config = dict(
    train_examples=90422,
    horizontal_flip=True,
    targets=['tissue'],
    num_classes=9,
    isotropic=True,
    expert_mlp_ratio=0.5,
    width=320,
    beta2=0.999,
)
Rows from block 4 of a small image classifier, named by matrix and row number. Rows with one number belong to one neuron. Each number is 50 + 10 x the weight over its row's rms, rounded and kept within 0 to 99. All counts start at 0.
After each neuron's rows are labels from the 100 images, of 14848, where the neuron reaches its highest value: "responds to" is what is common among them. Only what is clearly more common there than usual is listed. The data: stained colorectal tissue patches (NCT-CRC-HE-100K).
# fc1: MLP up (model.blocks.4.mlp.fc1.weight, 640x320), inputs 0-319
# fc2: MLP down (model.blocks.4.mlp.fc2.weight, 320x640, transposed), outputs 0-319

fc1.122:36 52 72 53 51 52 50 42 62 68 54 62 33 43 36 47 42 57 55 42 61 39 43 38 81 49 48 58 42 48 62 49 55 45 59 42 59 72 26 42 57 59 48 47 48 46 40 63 60 55 44 41 46 47 45 61 59 55 66 41 51 68 47 57 35 62 63 53 49 50 59 50 44 55 56 00 30 53 56 46 62 43 38 63 48 42 58 48 55 56 42 45 47 48 60 46 41 36 34 62 56 52 40 55 59 30 61 29 65 61 55 55 61 47 51 60 41 38 45 27 52 56 52 55 54 52 55 56 44 50 52 38 51 54 46 52 52 48 51 60 41 57 51 64 52 40 68 41 43 40 42 63 41 38 54 48 39 54 64 43 56 33 48 33 49 53 39 52 54 52 38 38 42 50 53 54 48 56 73 52 62 66 68 41 53 40 49 55 47 42 53 43 37 37 38 60 50 62 49 51 53 48 47 65 63 48 57 54 53 63 53 54 38 28 49 65 52 48 46 60 28 49 50 52 62 59 48 70 35 51 57 64 49 55 46 63 39 44 60 41 66 64 57 34 43 51 57 57 46 61 82 62 48 62 51 43 37 45 53 59 52 50 57 47 57 52 42 50 38 49 37 49 55 42 41 58 47 52 43 53 44 51 43 59 58 62 38 54 43 25 48 34 61 57 63 45 57 54 45 71 45 56 51 49 47 60 60 67 52 47 52 41 40 60 53 50 47 55 59 37
fc2.122:41 55 45 57 36 59 47 49 63 55 49 47 47 39 57 50 36 48 58 38 38 50 52 63 53 52 54 53 47 32 59 67 46 63 40 72 29 47 66 59 52 25 48 44 55 60 42 31 31 61 44 32 37 38 51 51 59 60 35 37 44 40 63 55 44 38 54 44 64 35 58 40 52 69 44 44 49 57 57 51 66 54 63 56 41 58 43 42 50 43 50 62 53 29 52 40 45 34 57 37 81 58 43 35 39 53 52 45 58 61 38 38 52 48 65 42 45 58 57 62 63 62 51 57 75 36 54 57 48 45 54 55 50 45 32 53 55 53 56 60 60 63 60 34 49 54 46 28 55 45 52 37 61 45 55 45 50 56 49 42 39 32 55 43 48 57 55 55 43 39 31 50 52 63 52 68 39 57 53 66 43 35 54 37 51 35 67 54 57 56 42 61 47 49 53 37 35 53 58 25 45 53 62 60 48 62 52 47 54 57 64 56 59 67 43 52 48 42 45 34 42 50 45 30 46 42 39 46 46 57 49 44 45 43 44 37 77 67 46 40 36 38 57 68 59 72 39 36 68 37 42 48 57 62 38 53 37 45 34 40 47 51 41 68 32 49 44 30 49 62 66 59 52 45 35 59 64 48 52 54 43 53 42 42 51 55 62 38 59 49 63 52 55 53 49 59 48 60 49 56 51 45 54 52 42 49 34 55 50 50 43 56 65 48 43 33 58 50 49 46
responds to: tissue: debris

fc1.636:50 30 51 43 52 45 50 52 45 35 56 52 40 54 49 62 65 53 52 56 37 56 66 47 52 43 57 39 53 43 53 56 64 37 41 53 53 50 54 55 53 38 64 55 40 62 65 40 37 52 47 49 68 27 58 46 60 64 48 61 54 50 53 42 47 44 42 42 49 34 24 55 44 44 54 20 53 37 57 54 48 58 67 55 56 50 37 51 39 42 65 47 46 55 50 60 34 47 60 25 36 60 70 52 37 53 52 29 51 58 58 38 50 44 44 38 48 42 56 49 59 59 44 38 46 38 39 56 62 44 65 47 55 46 48 51 56 45 66 56 57 61 51 50 54 45 53 33 39 62 43 58 58 41 57 55 42 48 52 46 22 63 49 65 41 23 38 60 48 44 64 52 51 47 35 60 54 30 47 35 56 70 59 58 15 53 40 55 47 54 61 53 44 35 46 37 56 45 58 42 42 49 57 38 50 46 53 42 57 43 40 55 33 28 64 45 52 63 52 43 46 41 62 51 56 49 59 53 54 35 48 42 52 47 48 47 61 54 72 30 56 54 47 50 50 46 51 55 25 54 52 65 56 63 46 64 39 64 50 51 40 56 58 37 31 55 56 31 44 49 29 58 58 56 52 45 53 38 56 55 44 44 74 55 42 47 47 56 64 52 32 60 53 48 69 56 23 50 67 51 49 66 46 47 51 44 48 67 55 57 45 44 42 55 65 54 38 55 38 35
fc2.636:56 46 33 48 61 68 28 50 38 51 35 48 48 50 51 49 49 51 67 31 50 40 53 43 36 48 56 38 41 59 48 44 57 64 43 50 34 44 56 72 45 55 56 63 49 44 52 48 47 49 31 37 62 37 56 57 45 40 39 36 33 91 52 25 39 57 45 54 54 56 52 57 53 45 54 45 66 59 37 46 34 72 60 48 38 55 42 47 47 43 28 52 57 47 52 58 79 52 70 50 60 48 56 47 56 56 69 56 46 47 40 51 47 30 38 32 52 60 50 51 49 56 52 52 70 42 42 57 49 57 43 72 40 47 45 44 69 46 62 55 59 56 58 53 34 55 60 37 45 41 49 46 51 57 55 39 53 69 47 54 52 22 52 44 58 50 41 52 43 45 43 36 39 43 58 50 56 49 47 48 62 57 45 52 42 47 61 55 62 48 55 53 54 46 61 53 39 60 48 55 54 68 31 33 63 60 48 44 66 52 58 29 54 61 58 57 49 40 54 57 70 53 41 52 48 35 59 33 58 63 51 51 43 49 35 56 55 50 50 39 73 51 46 60 24 60 56 38 30 50 39 26 55 40 52 56 26 60 50 37 51 53 67 67 47 50 51 52 52 55 44 51 43 57 33 52 61 48 65 44 47 60 47 47 43 57 52 30 57 58 49 57 55 58 60 55 47 42 42 40 54 48 45 44 41 51 48 60 53 48 49 32 63 50 54 45 57 42 48 36
responds to: tissue: normal colon mucosa

fc1.537:59 57 40 42 45 49 56 61 41 45 56 54 49 55 48 56 50 56 57 41 54 52 60 50 70 48 23 46 53 49 54 66 33 42 42 41 38 64 37 58 51 31 66 54 48 47 60 46 49 43 38 44 65 46 42 47 46 40 53 52 48 40 39 45 39 47 52 48 66 40 45 41 46 51 54 38 28 56 46 46 60 59 46 48 44 32 44 47 53 51 64 45 53 55 61 63 38 47 52 43 43 56 72 53 56 72 57 50 54 50 42 55 56 48 39 58 67 37 41 41 72 35 41 63 47 66 44 65 62 37 64 49 53 44 44 54 34 58 59 56 41 67 56 58 57 52 42 49 39 59 35 49 47 48 67 50 60 35 54 60 53 41 61 47 54 30 51 59 56 45 64 67 61 60 38 60 55 38 73 57 45 63 61 53 58 49 49 50 63 59 63 38 43 48 58 48 37 52 43 45 58 40 61 46 55 37 60 64 60 47 41 64 47 49 67 34 43 37 52 63 26 45 51 49 42 63 38 53 44 29 58 57 49 42 49 36 54 48 57 52 42 57 43 39 68 47 29 68 37 52 64 51 49 77 43 51 48 55 53 47 32 51 53 20 33 34 37 49 46 51 41 69 42 52 44 62 55 41 47 45 42 41 57 51 51 58 57 64 59 49 58 42 57 49 55 48 32 75 56 47 44 72 46 62 56 27 67 42 54 46 39 49 56 55 53 52 45 36 55 74
fc2.537:42 49 61 47 53 49 67 44 51 43 38 84 38 47 42 62 51 36 37 54 39 50 81 31 49 44 53 46 42 49 52 38 44 39 76 55 41 45 51 46 42 40 43 66 52 34 64 36 60 57 62 35 50 42 45 58 51 49 50 49 53 56 39 54 53 47 47 50 73 64 50 54 62 58 48 51 57 61 61 51 58 51 52 34 44 59 38 50 55 39 72 41 51 43 36 50 26 56 52 54 53 30 57 43 40 39 40 58 44 60 52 42 60 19 47 48 42 54 32 55 48 52 74 45 52 63 51 44 38 59 42 73 73 37 50 47 69 52 56 40 61 60 55 46 43 51 49 42 42 54 52 47 42 40 36 48 52 33 58 44 43 44 65 45 67 56 44 53 49 47 46 72 42 50 50 64 51 62 47 53 54 66 52 44 62 33 46 63 52 45 55 42 44 51 55 71 46 43 42 43 45 43 72 47 58 47 74 57 34 43 54 50 53 52 54 45 41 62 33 46 30 40 45 42 44 50 49 42 41 47 44 50 56 46 49 54 40 52 48 46 63 62 48 53 52 47 44 47 52 40 65 54 28 49 50 45 32 32 40 44 45 48 46 39 40 57 49 39 30 39 53 51 39 47 52 26 30 38 37 44 64 36 52 47 46 55 58 52 61 36 59 41 31 54 60 50 67 64 45 64 44 37 51 47 45 55 60 50 58 42 55 64 56 47 55 37 45 61 51 34
responds to: tissue: normal colon mucosa; tissue: debris

fc1.74:33 48 52 61 48 40 38 43 39 36 51 41 58 49 68 49 43 35 37 55 57 62 59 62 54 57 56 41 50 49 58 52 50 37 59 53 52 54 53 46 46 57 62 37 54 49 50 55 41 38 62 43 45 35 45 60 50 52 45 55 59 41 35 45 56 40 31 46 62 43 59 56 62 44 55 46 55 40 46 51 41 42 44 57 36 35 51 64 40 58 64 67 53 40 51 58 61 59 56 52 47 55 60 57 52 64 31 49 65 49 37 41 45 68 52 63 61 54 65 46 62 43 42 41 59 34 45 64 48 37 51 38 60 39 59 56 50 53 29 52 48 50 57 44 66 37 39 41 58 47 46 68 27 49 28 57 38 64 55 51 56 52 84 47 36 47 39 69 45 59 72 59 48 43 56 50 52 52 51 44 37 56 59 62 34 46 54 46 34 34 48 53 56 40 57 40 58 33 50 39 56 39 64 39 42 46 36 66 50 47 67 50 63 45 53 54 71 59 63 46 47 36 40 48 53 69 55 38 48 51 67 50 49 31 47 53 56 54 60 63 48 49 54 43 63 59 40 49 67 48 54 39 48 51 56 48 26 71 45 33 41 55 58 36 25 43 61 44 39 34 45 46 52 63 66 63 61 37 53 37 49 62 53 59 58 53 67 31 39 51 41 46 61 56 47 48 53 42 55 35 59 35 44 42 30 36 46 54 49 50 60 44 58 42 66 50 54 36 57 70
fc2.74:67 46 30 52 56 56 56 48 53 42 43 58 55 42 59 72 60 69 46 51 53 44 43 56 49 39 48 31 42 53 63 52 65 39 54 39 35 55 58 59 35 44 49 68 56 60 57 42 62 61 42 57 46 37 37 50 53 47 53 53 55 36 48 47 49 38 59 56 62 56 67 44 39 62 48 39 64 56 58 43 47 65 43 59 58 49 75 53 55 52 48 65 56 45 37 42 36 56 45 59 57 63 40 58 51 20 32 38 33 42 51 36 44 56 61 63 57 51 49 51 52 65 31 52 49 43 48 46 38 44 54 61 40 53 59 60 55 59 36 59 65 54 60 49 48 57 51 32 50 45 40 54 44 33 49 61 39 59 33 56 42 47 59 50 53 50 56 56 40 38 46 50 51 64 50 52 45 44 52 60 38 62 60 40 41 52 54 56 32 52 58 40 27 54 37 46 46 54 53 74 51 51 46 33 39 59 50 45 55 53 49 49 53 49 46 52 40 49 46 49 49 44 42 42 52 50 73 48 59 48 51 34 39 63 41 75 52 44 64 59 66 69 41 36 33 44 59 48 49 43 28 48 48 43 16 59 69 49 44 50 51 66 38 41 50 43 69 41 44 59 29 47 52 36 29 57 69 45 44 40 48 52 46 42 45 50 41 57 53 65 40 46 40 42 63 55 28 61 64 48 52 59 56 69 54 41 27 52 42 42 42 40 63 51 33 46 54 52 64 65
responds to: tissue: normal colon mucosa

fc1.176:46 56 63 56 45 37 66 34 48 56 62 54 38 59 56 53 55 34 37 46 50 52 69 56 40 67 43 36 51 54 46 66 64 44 45 52 47 44 50 49 45 40 70 41 56 41 33 57 39 50 60 45 64 45 59 47 51 59 35 77 37 47 39 40 39 57 38 49 58 59 44 55 59 33 64 38 60 55 46 54 46 51 45 46 53 57 61 45 45 49 53 45 40 58 55 65 51 49 63 64 51 58 45 30 37 37 43 48 56 42 59 60 60 47 54 53 73 42 57 57 43 42 43 40 43 61 49 53 54 58 49 48 65 57 58 57 42 64 63 37 61 64 60 45 64 41 45 37 37 46 44 62 54 55 62 51 52 32 64 65 53 62 54 64 54 41 30 58 57 28 55 54 58 51 51 46 58 52 43 50 51 61 50 60 30 57 41 55 54 51 54 52 53 55 61 74 32 56 62 28 59 36 58 50 54 47 41 51 60 47 56 66 42 41 59 47 65 57 62 37 44 38 55 51 45 57 60 46 37 30 32 42 51 52 50 48 40 54 52 57 71 48 39 48 50 46 45 55 49 45 53 57 61 55 39 70 56 53 43 55 46 55 22 40 34 20 57 44 38 22 57 53 54 26 42 50 37 42 57 50 55 51 40 63 50 39 65 39 41 41 45 40 60 51 58 71 42 43 61 42 51 51 52 40 52 53 51 32 48 69 47 45 58 37 69 73 57 50 43 39
fc2.176:23 51 35 41 46 54 50 54 43 63 59 55 57 46 45 46 55 37 59 31 45 46 63 55 39 37 50 52 41 30 52 44 20 37 62 53 52 42 51 46 56 41 57 54 46 52 60 53 48 46 39 70 43 61 38 61 45 49 42 50 53 48 59 44 49 69 42 53 47 41 30 71 64 36 62 44 58 53 46 52 50 51 19 56 49 72 66 55 72 48 51 70 47 38 36 60 51 73 52 59 65 45 59 56 52 41 44 47 48 24 62 52 45 40 48 48 66 50 44 54 39 42 50 55 53 31 49 58 55 61 48 44 45 50 52 39 53 57 63 16 64 50 38 46 57 36 47 60 45 60 37 70 62 65 48 50 37 62 38 60 41 52 47 71 51 52 59 54 40 49 50 58 64 45 50 49 38 29 62 51 53 45 59 46 48 58 40 40 66 58 50 50 42 57 46 47 55 58 42 57 55 56 46 50 57 42 33 48 57 53 56 54 44 24 55 42 58 48 59 58 32 56 55 45 48 43 51 47 32 53 63 60 63 56 37 70 42 39 42 48 30 57 53 51 50 62 45 58 69 42 58 56 46 65 46 43 50 50 55 65 58 60 59 67 64 49 44 49 42 58 52 68 61 56 49 46 62 58 58 51 57 48 48 55 52 36 40 42 53 44 38 37 60 43 50 56 45 40 54 42 56 40 52 31 49 54 68 64 35 37 59 35 51 62 55 46 36 30 47 45
responds to: tissue: smooth muscle

fc1.114:53 44 43 47 55 50 45 51 52 67 43 51 41 50 31 58 55 54 36 43 41 52 61 42 57 27 58 61 53 54 59 59 47 33 64 43 46 59 48 42 49 41 57 45 58 67 51 48 46 48 39 48 52 54 50 41 66 65 49 48 44 48 65 43 53 49 48 56 29 38 41 47 26 59 54 45 46 40 67 47 51 60 58 60 43 46 34 66 46 49 45 37 60 80 53 54 58 44 38 53 50 71 56 61 43 38 60 61 51 59 56 53 53 40 54 68 44 38 70 43 53 56 60 43 48 54 52 55 45 37 35 55 43 56 44 58 37 64 60 48 53 57 68 42 50 57 37 58 50 50 56 35 70 47 52 75 68 55 60 42 28 54 64 57 66 40 42 44 29 51 62 57 56 49 45 40 72 28 38 52 64 67 48 42 46 39 45 50 64 46 66 54 46 65 61 35 50 62 48 49 54 53 64 51 37 62 45 48 53 58 41 42 59 59 52 40 38 51 54 51 41 34 46 44 66 50 36 43 50 49 40 43 48 42 60 49 61 63 43 44 57 50 72 51 52 41 49 48 49 51 62 46 52 59 41 61 68 63 64 33 48 54 48 35 34 41 43 40 46 46 14 57 64 44 38 44 69 44 52 48 42 48 39 50 50 33 56 62 52 37 52 37 36 47 50 51 40 33 55 47 51 64 45 41 55 41 46 45 51 64 48 30 40 56 47 58 54 29 50 22
fc2.114:76 33 63 52 41 39 54 75 47 44 43 70 54 43 59 32 57 58 45 44 58 46 49 55 33 46 62 64 46 58 49 54 45 60 48 56 51 69 57 58 55 34 43 64 41 38 54 42 43 58 40 47 53 38 56 44 59 39 51 36 54 45 33 37 38 36 33 47 72 74 53 46 42 53 53 45 42 52 60 58 54 40 51 53 35 39 47 59 38 63 52 74 28 49 60 55 43 53 27 45 53 45 41 53 49 41 47 43 54 57 39 42 52 24 53 39 57 53 46 45 58 41 67 49 48 71 55 47 41 55 51 58 58 47 58 63 64 52 82 59 44 39 41 42 51 40 54 41 49 68 45 50 47 54 36 49 65 58 44 41 58 38 53 48 52 58 52 47 66 46 40 46 31 39 50 45 67 57 41 57 59 64 36 42 73 49 43 52 42 52 51 39 61 52 53 46 33 38 40 55 52 59 43 63 30 52 49 40 45 50 56 49 58 61 48 55 49 65 44 59 54 36 75 45 49 63 56 47 51 51 49 44 65 52 41 46 52 48 59 61 63 55 41 55 27 50 49 54 48 44 48 46 50 53 63 55 29 33 69 60 41 61 37 34 50 36 61 55 44 48 50 41 54 51 73 33 44 49 60 39 62 53 44 62 57 53 56 44 71 55 76 44 54 56 52 58 69 48 45 54 67 64 55 44 37 43 41 62 43 53 46 58 62 58 41 45 51 43 50 57
responds to: tissue: normal colon mucosa

fc1.427:50 50 39 49 35 46 48 37 45 43 47 50 54 54 38 61 40 50 41 54 50 64 57 65 52 44 54 30 32 27 46 43 48 53 64 37 53 67 51 52 68 47 50 55 41 60 71 55 42 59 51 49 53 42 56 54 47 72 31 39 57 51 32 40 43 44 27 58 39 54 57 60 57 45 38 34 45 40 45 52 53 49 56 53 52 52 45 52 43 59 64 68 55 62 45 61 55 41 43 50 50 77 66 76 55 55 36 59 64 47 62 47 63 61 43 51 47 49 47 66 57 34 45 47 25 28 55 74 44 44 53 50 59 55 42 43 57 60 45 53 62 59 70 46 71 58 52 47 37 49 33 54 39 61 42 57 48 45 64 49 60 46 60 48 48 36 29 55 32 40 75 55 50 61 63 43 56 32 39 62 40 51 56 51 41 57 44 59 59 44 60 56 54 49 66 57 63 59 52 29 55 32 54 51 49 52 33 49 70 55 46 52 71 40 65 31 53 43 61 61 43 28 46 57 48 67 50 46 55 52 52 48 47 50 49 43 53 54 51 41 63 49 67 42 61 52 49 50 55 49 48 42 54 57 49 46 43 57 48 41 35 55 52 48 66 58 40 32 42 23 47 52 52 66 53 49 45 48 77 57 68 48 37 58 62 48 47 53 47 37 46 48 50 49 61 54 41 57 68 55 44 45 37 47 43 29 51 64 37 51 46 53 51 46 61 63 57 51 45 46
fc2.427:57 34 45 47 60 64 68 56 26 47 51 65 60 43 53 57 49 64 50 54 40 50 69 32 52 52 48 54 52 54 46 43 43 49 64 62 78 58 50 55 48 45 48 45 44 51 53 44 43 33 38 46 47 54 42 50 67 32 30 29 51 58 47 35 40 60 52 65 42 48 49 58 39 42 41 49 60 42 50 42 45 56 51 44 52 39 68 69 49 59 48 57 42 44 50 52 51 63 37 50 64 53 52 51 62 34 47 30 41 46 37 56 46 24 55 40 56 55 59 51 61 51 39 39 82 35 52 41 56 54 38 48 45 30 59 41 39 50 57 35 58 51 41 45 44 46 54 50 61 51 47 50 61 56 47 58 45 58 34 51 71 55 39 56 45 43 39 61 48 58 52 54 41 50 60 63 50 48 35 41 45 61 44 44 44 73 47 61 58 63 66 36 36 50 37 51 41 42 46 46 59 52 53 49 54 37 26 63 56 42 56 53 49 65 50 55 52 53 35 56 42 40 59 49 50 59 62 51 51 61 65 33 44 48 54 33 47 51 52 45 61 56 53 28 39 64 52 67 49 40 54 46 46 65 33 41 46 17 42 60 45 52 46 58 53 49 50 47 58 81 53 43 47 52 30 61 67 62 49 52 26 53 63 48 58 39 42 33 55 59 29 45 53 51 47 39 39 54 50 51 52 47 67 48 70 67 43 57 52 55 59 48 56 50 54 34 45 53 38 36
responds to: tissue: normal colon mucosa

fc1.48:47 44 59 36 47 33 49 42 39 39 56 35 37 62 60 58 58 38 38 32 59 61 57 58 46 46 53 55 55 51 36 58 37 32 39 56 54 51 53 57 61 62 49 34 46 55 51 51 47 53 52 54 58 37 53 41 58 63 46 69 57 58 71 39 58 44 63 58 39 46 33 61 49 40 40 29 51 48 54 45 59 76 49 40 47 42 56 67 41 50 43 48 44 66 43 57 36 53 57 64 41 77 45 57 55 50 42 48 47 31 51 44 53 61 44 62 53 63 44 40 53 53 45 47 53 36 59 54 52 52 49 38 48 49 72 45 43 61 52 66 45 60 61 40 59 62 37 51 48 47 44 62 59 42 55 66 50 67 70 61 54 40 52 38 47 47 51 54 30 29 69 65 45 53 41 43 54 44 53 53 41 57 34 59 56 49 51 64 52 47 57 64 43 62 44 54 55 35 36 56 48 51 67 56 61 43 58 57 46 59 51 53 38 54 74 31 52 63 64 54 34 55 53 48 58 51 29 60 45 28 44 49 55 62 47 47 48 50 36 49 51 54 70 52 36 58 40 57 56 52 67 59 39 26 41 53 69 47 52 54 33 46 34 49 40 46 51 38 51 56 33 53 66 58 53 50 58 38 56 44 51 60 43 57 23 40 49 53 54 43 23 40 63 54 46 67 51 53 66 53 39 42 45 47 56 30 48 42 51 45 27 68 53 46 67 52 50 45 43 37
fc2.48:62 46 40 52 63 49 54 52 46 52 51 63 40 44 41 30 36 47 63 46 55 49 56 45 45 61 56 50 39 35 57 59 62 44 32 52 45 48 53 66 54 61 43 46 39 38 35 54 61 56 48 37 54 60 51 39 55 41 50 35 34 43 39 47 46 53 43 40 51 58 47 47 42 45 69 61 46 34 49 41 51 57 40 61 56 54 39 43 53 57 39 35 43 62 49 64 68 51 61 38 62 55 42 33 36 51 34 44 59 66 50 45 66 60 44 56 47 61 73 43 35 67 36 54 34 61 59 33 38 46 49 58 37 62 66 67 56 43 41 61 41 41 65 53 58 56 47 66 44 59 50 58 40 41 59 44 54 46 62 44 36 69 53 47 50 56 44 55 53 54 44 66 48 37 29 47 62 72 52 48 47 65 40 41 57 38 44 72 51 45 41 45 58 34 36 41 34 43 44 49 47 70 62 39 54 52 49 54 40 49 63 42 50 52 48 77 60 42 54 63 61 57 48 69 46 38 39 53 58 52 51 33 64 42 56 82 48 57 58 51 38 33 65 58 49 54 46 57 36 45 53 55 39 56 67 62 60 55 48 67 32 49 59 59 51 42 37 44 51 59 56 39 43 52 62 55 48 56 62 58 43 63 52 50 59 37 50 44 48 53 61 58 47 72 25 44 53 50 43 60 45 34 30 43 54 43 48 58 39 39 65 44 44 55 66 60 43 33 42 54
responds to: tissue: normal colon mucosa

fc1.339:43 68 50 66 47 39 52 43 49 59 55 41 57 67 41 67 50 53 49 60 46 62 40 41 53 36 44 17 47 58 66 65 57 39 66 47 32 50 44 46 32 43 65 62 61 56 60 42 46 68 51 37 58 41 52 61 58 42 39 40 48 46 45 36 56 53 42 30 48 57 52 46 44 40 48 07 62 31 46 51 39 53 48 43 53 45 61 62 38 33 71 50 47 52 66 68 48 60 57 46 36 59 52 49 40 36 45 74 42 42 48 57 47 55 42 36 57 28 66 50 57 53 58 54 46 55 43 56 41 40 58 30 44 48 56 55 48 58 50 43 58 63 42 46 60 52 56 41 66 38 34 54 45 45 45 67 44 42 64 43 42 44 63 53 53 42 50 63 40 43 52 52 53 71 62 47 58 39 51 46 49 50 41 48 42 55 57 54 50 61 45 50 49 47 58 57 51 51 54 34 52 56 67 52 73 47 47 37 63 56 49 36 41 50 58 28 33 57 62 54 28 33 62 54 57 63 43 65 40 52 32 47 46 56 42 64 50 56 40 47 49 70 53 55 47 43 37 60 60 47 61 53 48 58 54 54 51 56 63 37 45 51 33 53 48 34 59 47 43 45 38 59 53 55 22 47 43 59 34 53 43 55 36 53 54 54 44 61 56 48 55 70 25 53 59 53 51 69 55 42 46 58 47 52 59 51 56 41 32 57 51 50 38 48 57 55 52 53 49 54
fc2.339:36 43 41 59 52 63 46 52 62 53 75 58 65 33 65 63 32 38 48 58 53 80 52 46 44 57 42 62 60 55 62 60 51 38 57 49 58 56 67 54 48 53 41 58 47 39 48 44 55 52 59 49 49 52 70 49 41 39 41 39 47 32 55 69 56 52 36 54 73 70 55 44 48 57 57 39 50 50 58 45 52 89 40 39 57 40 58 56 56 56 55 44 46 56 41 33 53 48 51 47 62 48 42 37 51 59 42 42 12 35 36 41 45 47 55 55 67 54 35 50 55 51 45 41 54 34 44 33 44 58 58 53 54 46 50 59 52 59 51 46 58 66 56 46 46 53 45 38 51 54 43 43 53 46 52 42 62 67 56 37 45 36 53 53 71 51 52 49 54 53 70 58 52 45 51 56 59 58 41 50 48 61 54 41 52 57 67 55 62 54 56 41 51 39 27 54 46 43 56 58 53 37 35 56 49 54 49 58 60 54 53 47 64 38 41 40 70 58 46 61 58 48 49 40 61 36 62 52 54 62 75 57 45 40 55 52 29 43 43 54 43 53 32 44 48 63 57 38 76 59 47 36 57 61 41 36 43 39 56 41 29 60 40 68 54 56 52 55 40 47 53 47 46 40 40 56 38 59 53 49 39 51 54 63 62 47 75 77 54 47 51 40 47 56 37 38 42 41 52 62 60 49 51 39 68 55 58 45 51 44 50 51 64 67 50 46 49 49 58 52
responds to: tissue: debris; tissue: normal colon mucosa

fc1.420:66 44 46 51 34 43 47 48 34 34 43 35 52 62 35 55 40 41 49 59 39 45 47 38 50 61 45 39 47 52 50 55 65 32 55 31 56 47 53 45 49 39 60 47 55 51 41 35 34 27 55 51 53 55 47 60 33 49 43 47 57 46 51 47 68 55 55 48 46 52 37 48 62 36 79 44 46 35 68 61 66 58 50 47 53 49 30 66 36 62 48 51 50 67 52 64 51 64 61 41 61 60 65 43 50 42 37 55 48 27 50 45 41 50 51 65 49 47 46 60 63 39 49 53 56 62 52 64 44 34 48 60 40 42 46 56 51 52 57 59 67 48 57 48 54 57 30 35 56 58 37 64 54 40 54 43 44 51 55 76 49 57 54 46 63 46 62 46 51 40 56 28 57 42 40 47 66 54 63 31 37 63 61 63 71 41 35 61 69 45 46 58 27 67 60 51 62 52 60 59 52 50 62 49 54 43 55 57 60 56 48 49 69 30 57 30 59 53 52 35 34 54 48 38 44 44 56 37 30 40 49 66 49 43 54 39 59 55 64 59 58 56 49 51 41 54 34 51 63 44 59 50 48 49 36 44 44 58 43 53 42 54 34 35 56 56 49 53 49 44 37 66 68 61 59 45 44 52 56 47 34 61 60 47 43 45 66 27 52 47 66 46 32 53 63 45 39 49 46 48 27 53 49 38 38 46 51 42 56 55 70 55 51 48 49 51 40 50 42 46
fc2.420:27 53 32 56 33 58 74 56 51 70 46 44 39 52 56 44 56 33 49 58 58 61 57 53 59 49 40 38 39 61 63 48 67 39 68 54 52 45 50 42 36 62 43 54 51 60 57 65 46 66 55 35 44 63 47 55 27 47 46 53 51 60 42 46 50 51 64 57 50 69 57 47 46 39 61 44 48 59 58 64 59 68 51 35 54 54 33 51 48 38 51 50 55 45 64 71 61 40 58 42 57 41 61 57 30 51 58 51 52 57 51 40 50 30 52 53 61 49 75 57 49 56 60 62 51 34 45 61 42 39 25 54 58 49 54 39 57 43 56 46 57 56 47 50 48 73 49 57 33 45 54 56 60 57 57 59 38 46 63 34 70 45 61 31 63 47 56 57 59 45 52 46 52 35 44 66 57 22 53 43 60 69 35 52 33 73 60 51 55 64 54 45 62 54 53 62 52 46 59 43 43 59 48 46 56 44 67 50 40 49 49 43 56 38 48 60 41 57 49 59 28 47 49 62 34 41 51 44 59 70 38 38 64 42 55 44 35 57 42 44 53 51 46 47 57 54 47 44 45 66 53 47 50 47 45 44 69 66 37 39 57 47 66 35 50 52 34 40 37 52 55 45 50 34 51 29 66 48 42 49 70 61 44 63 31 42 54 52 61 59 37 51 53 54 51 54 66 43 45 45 50 43 53 65 53 53 54 67 42 36 58 58 41 44 46 44 54 45 36 39
responds to: tissue: smooth muscle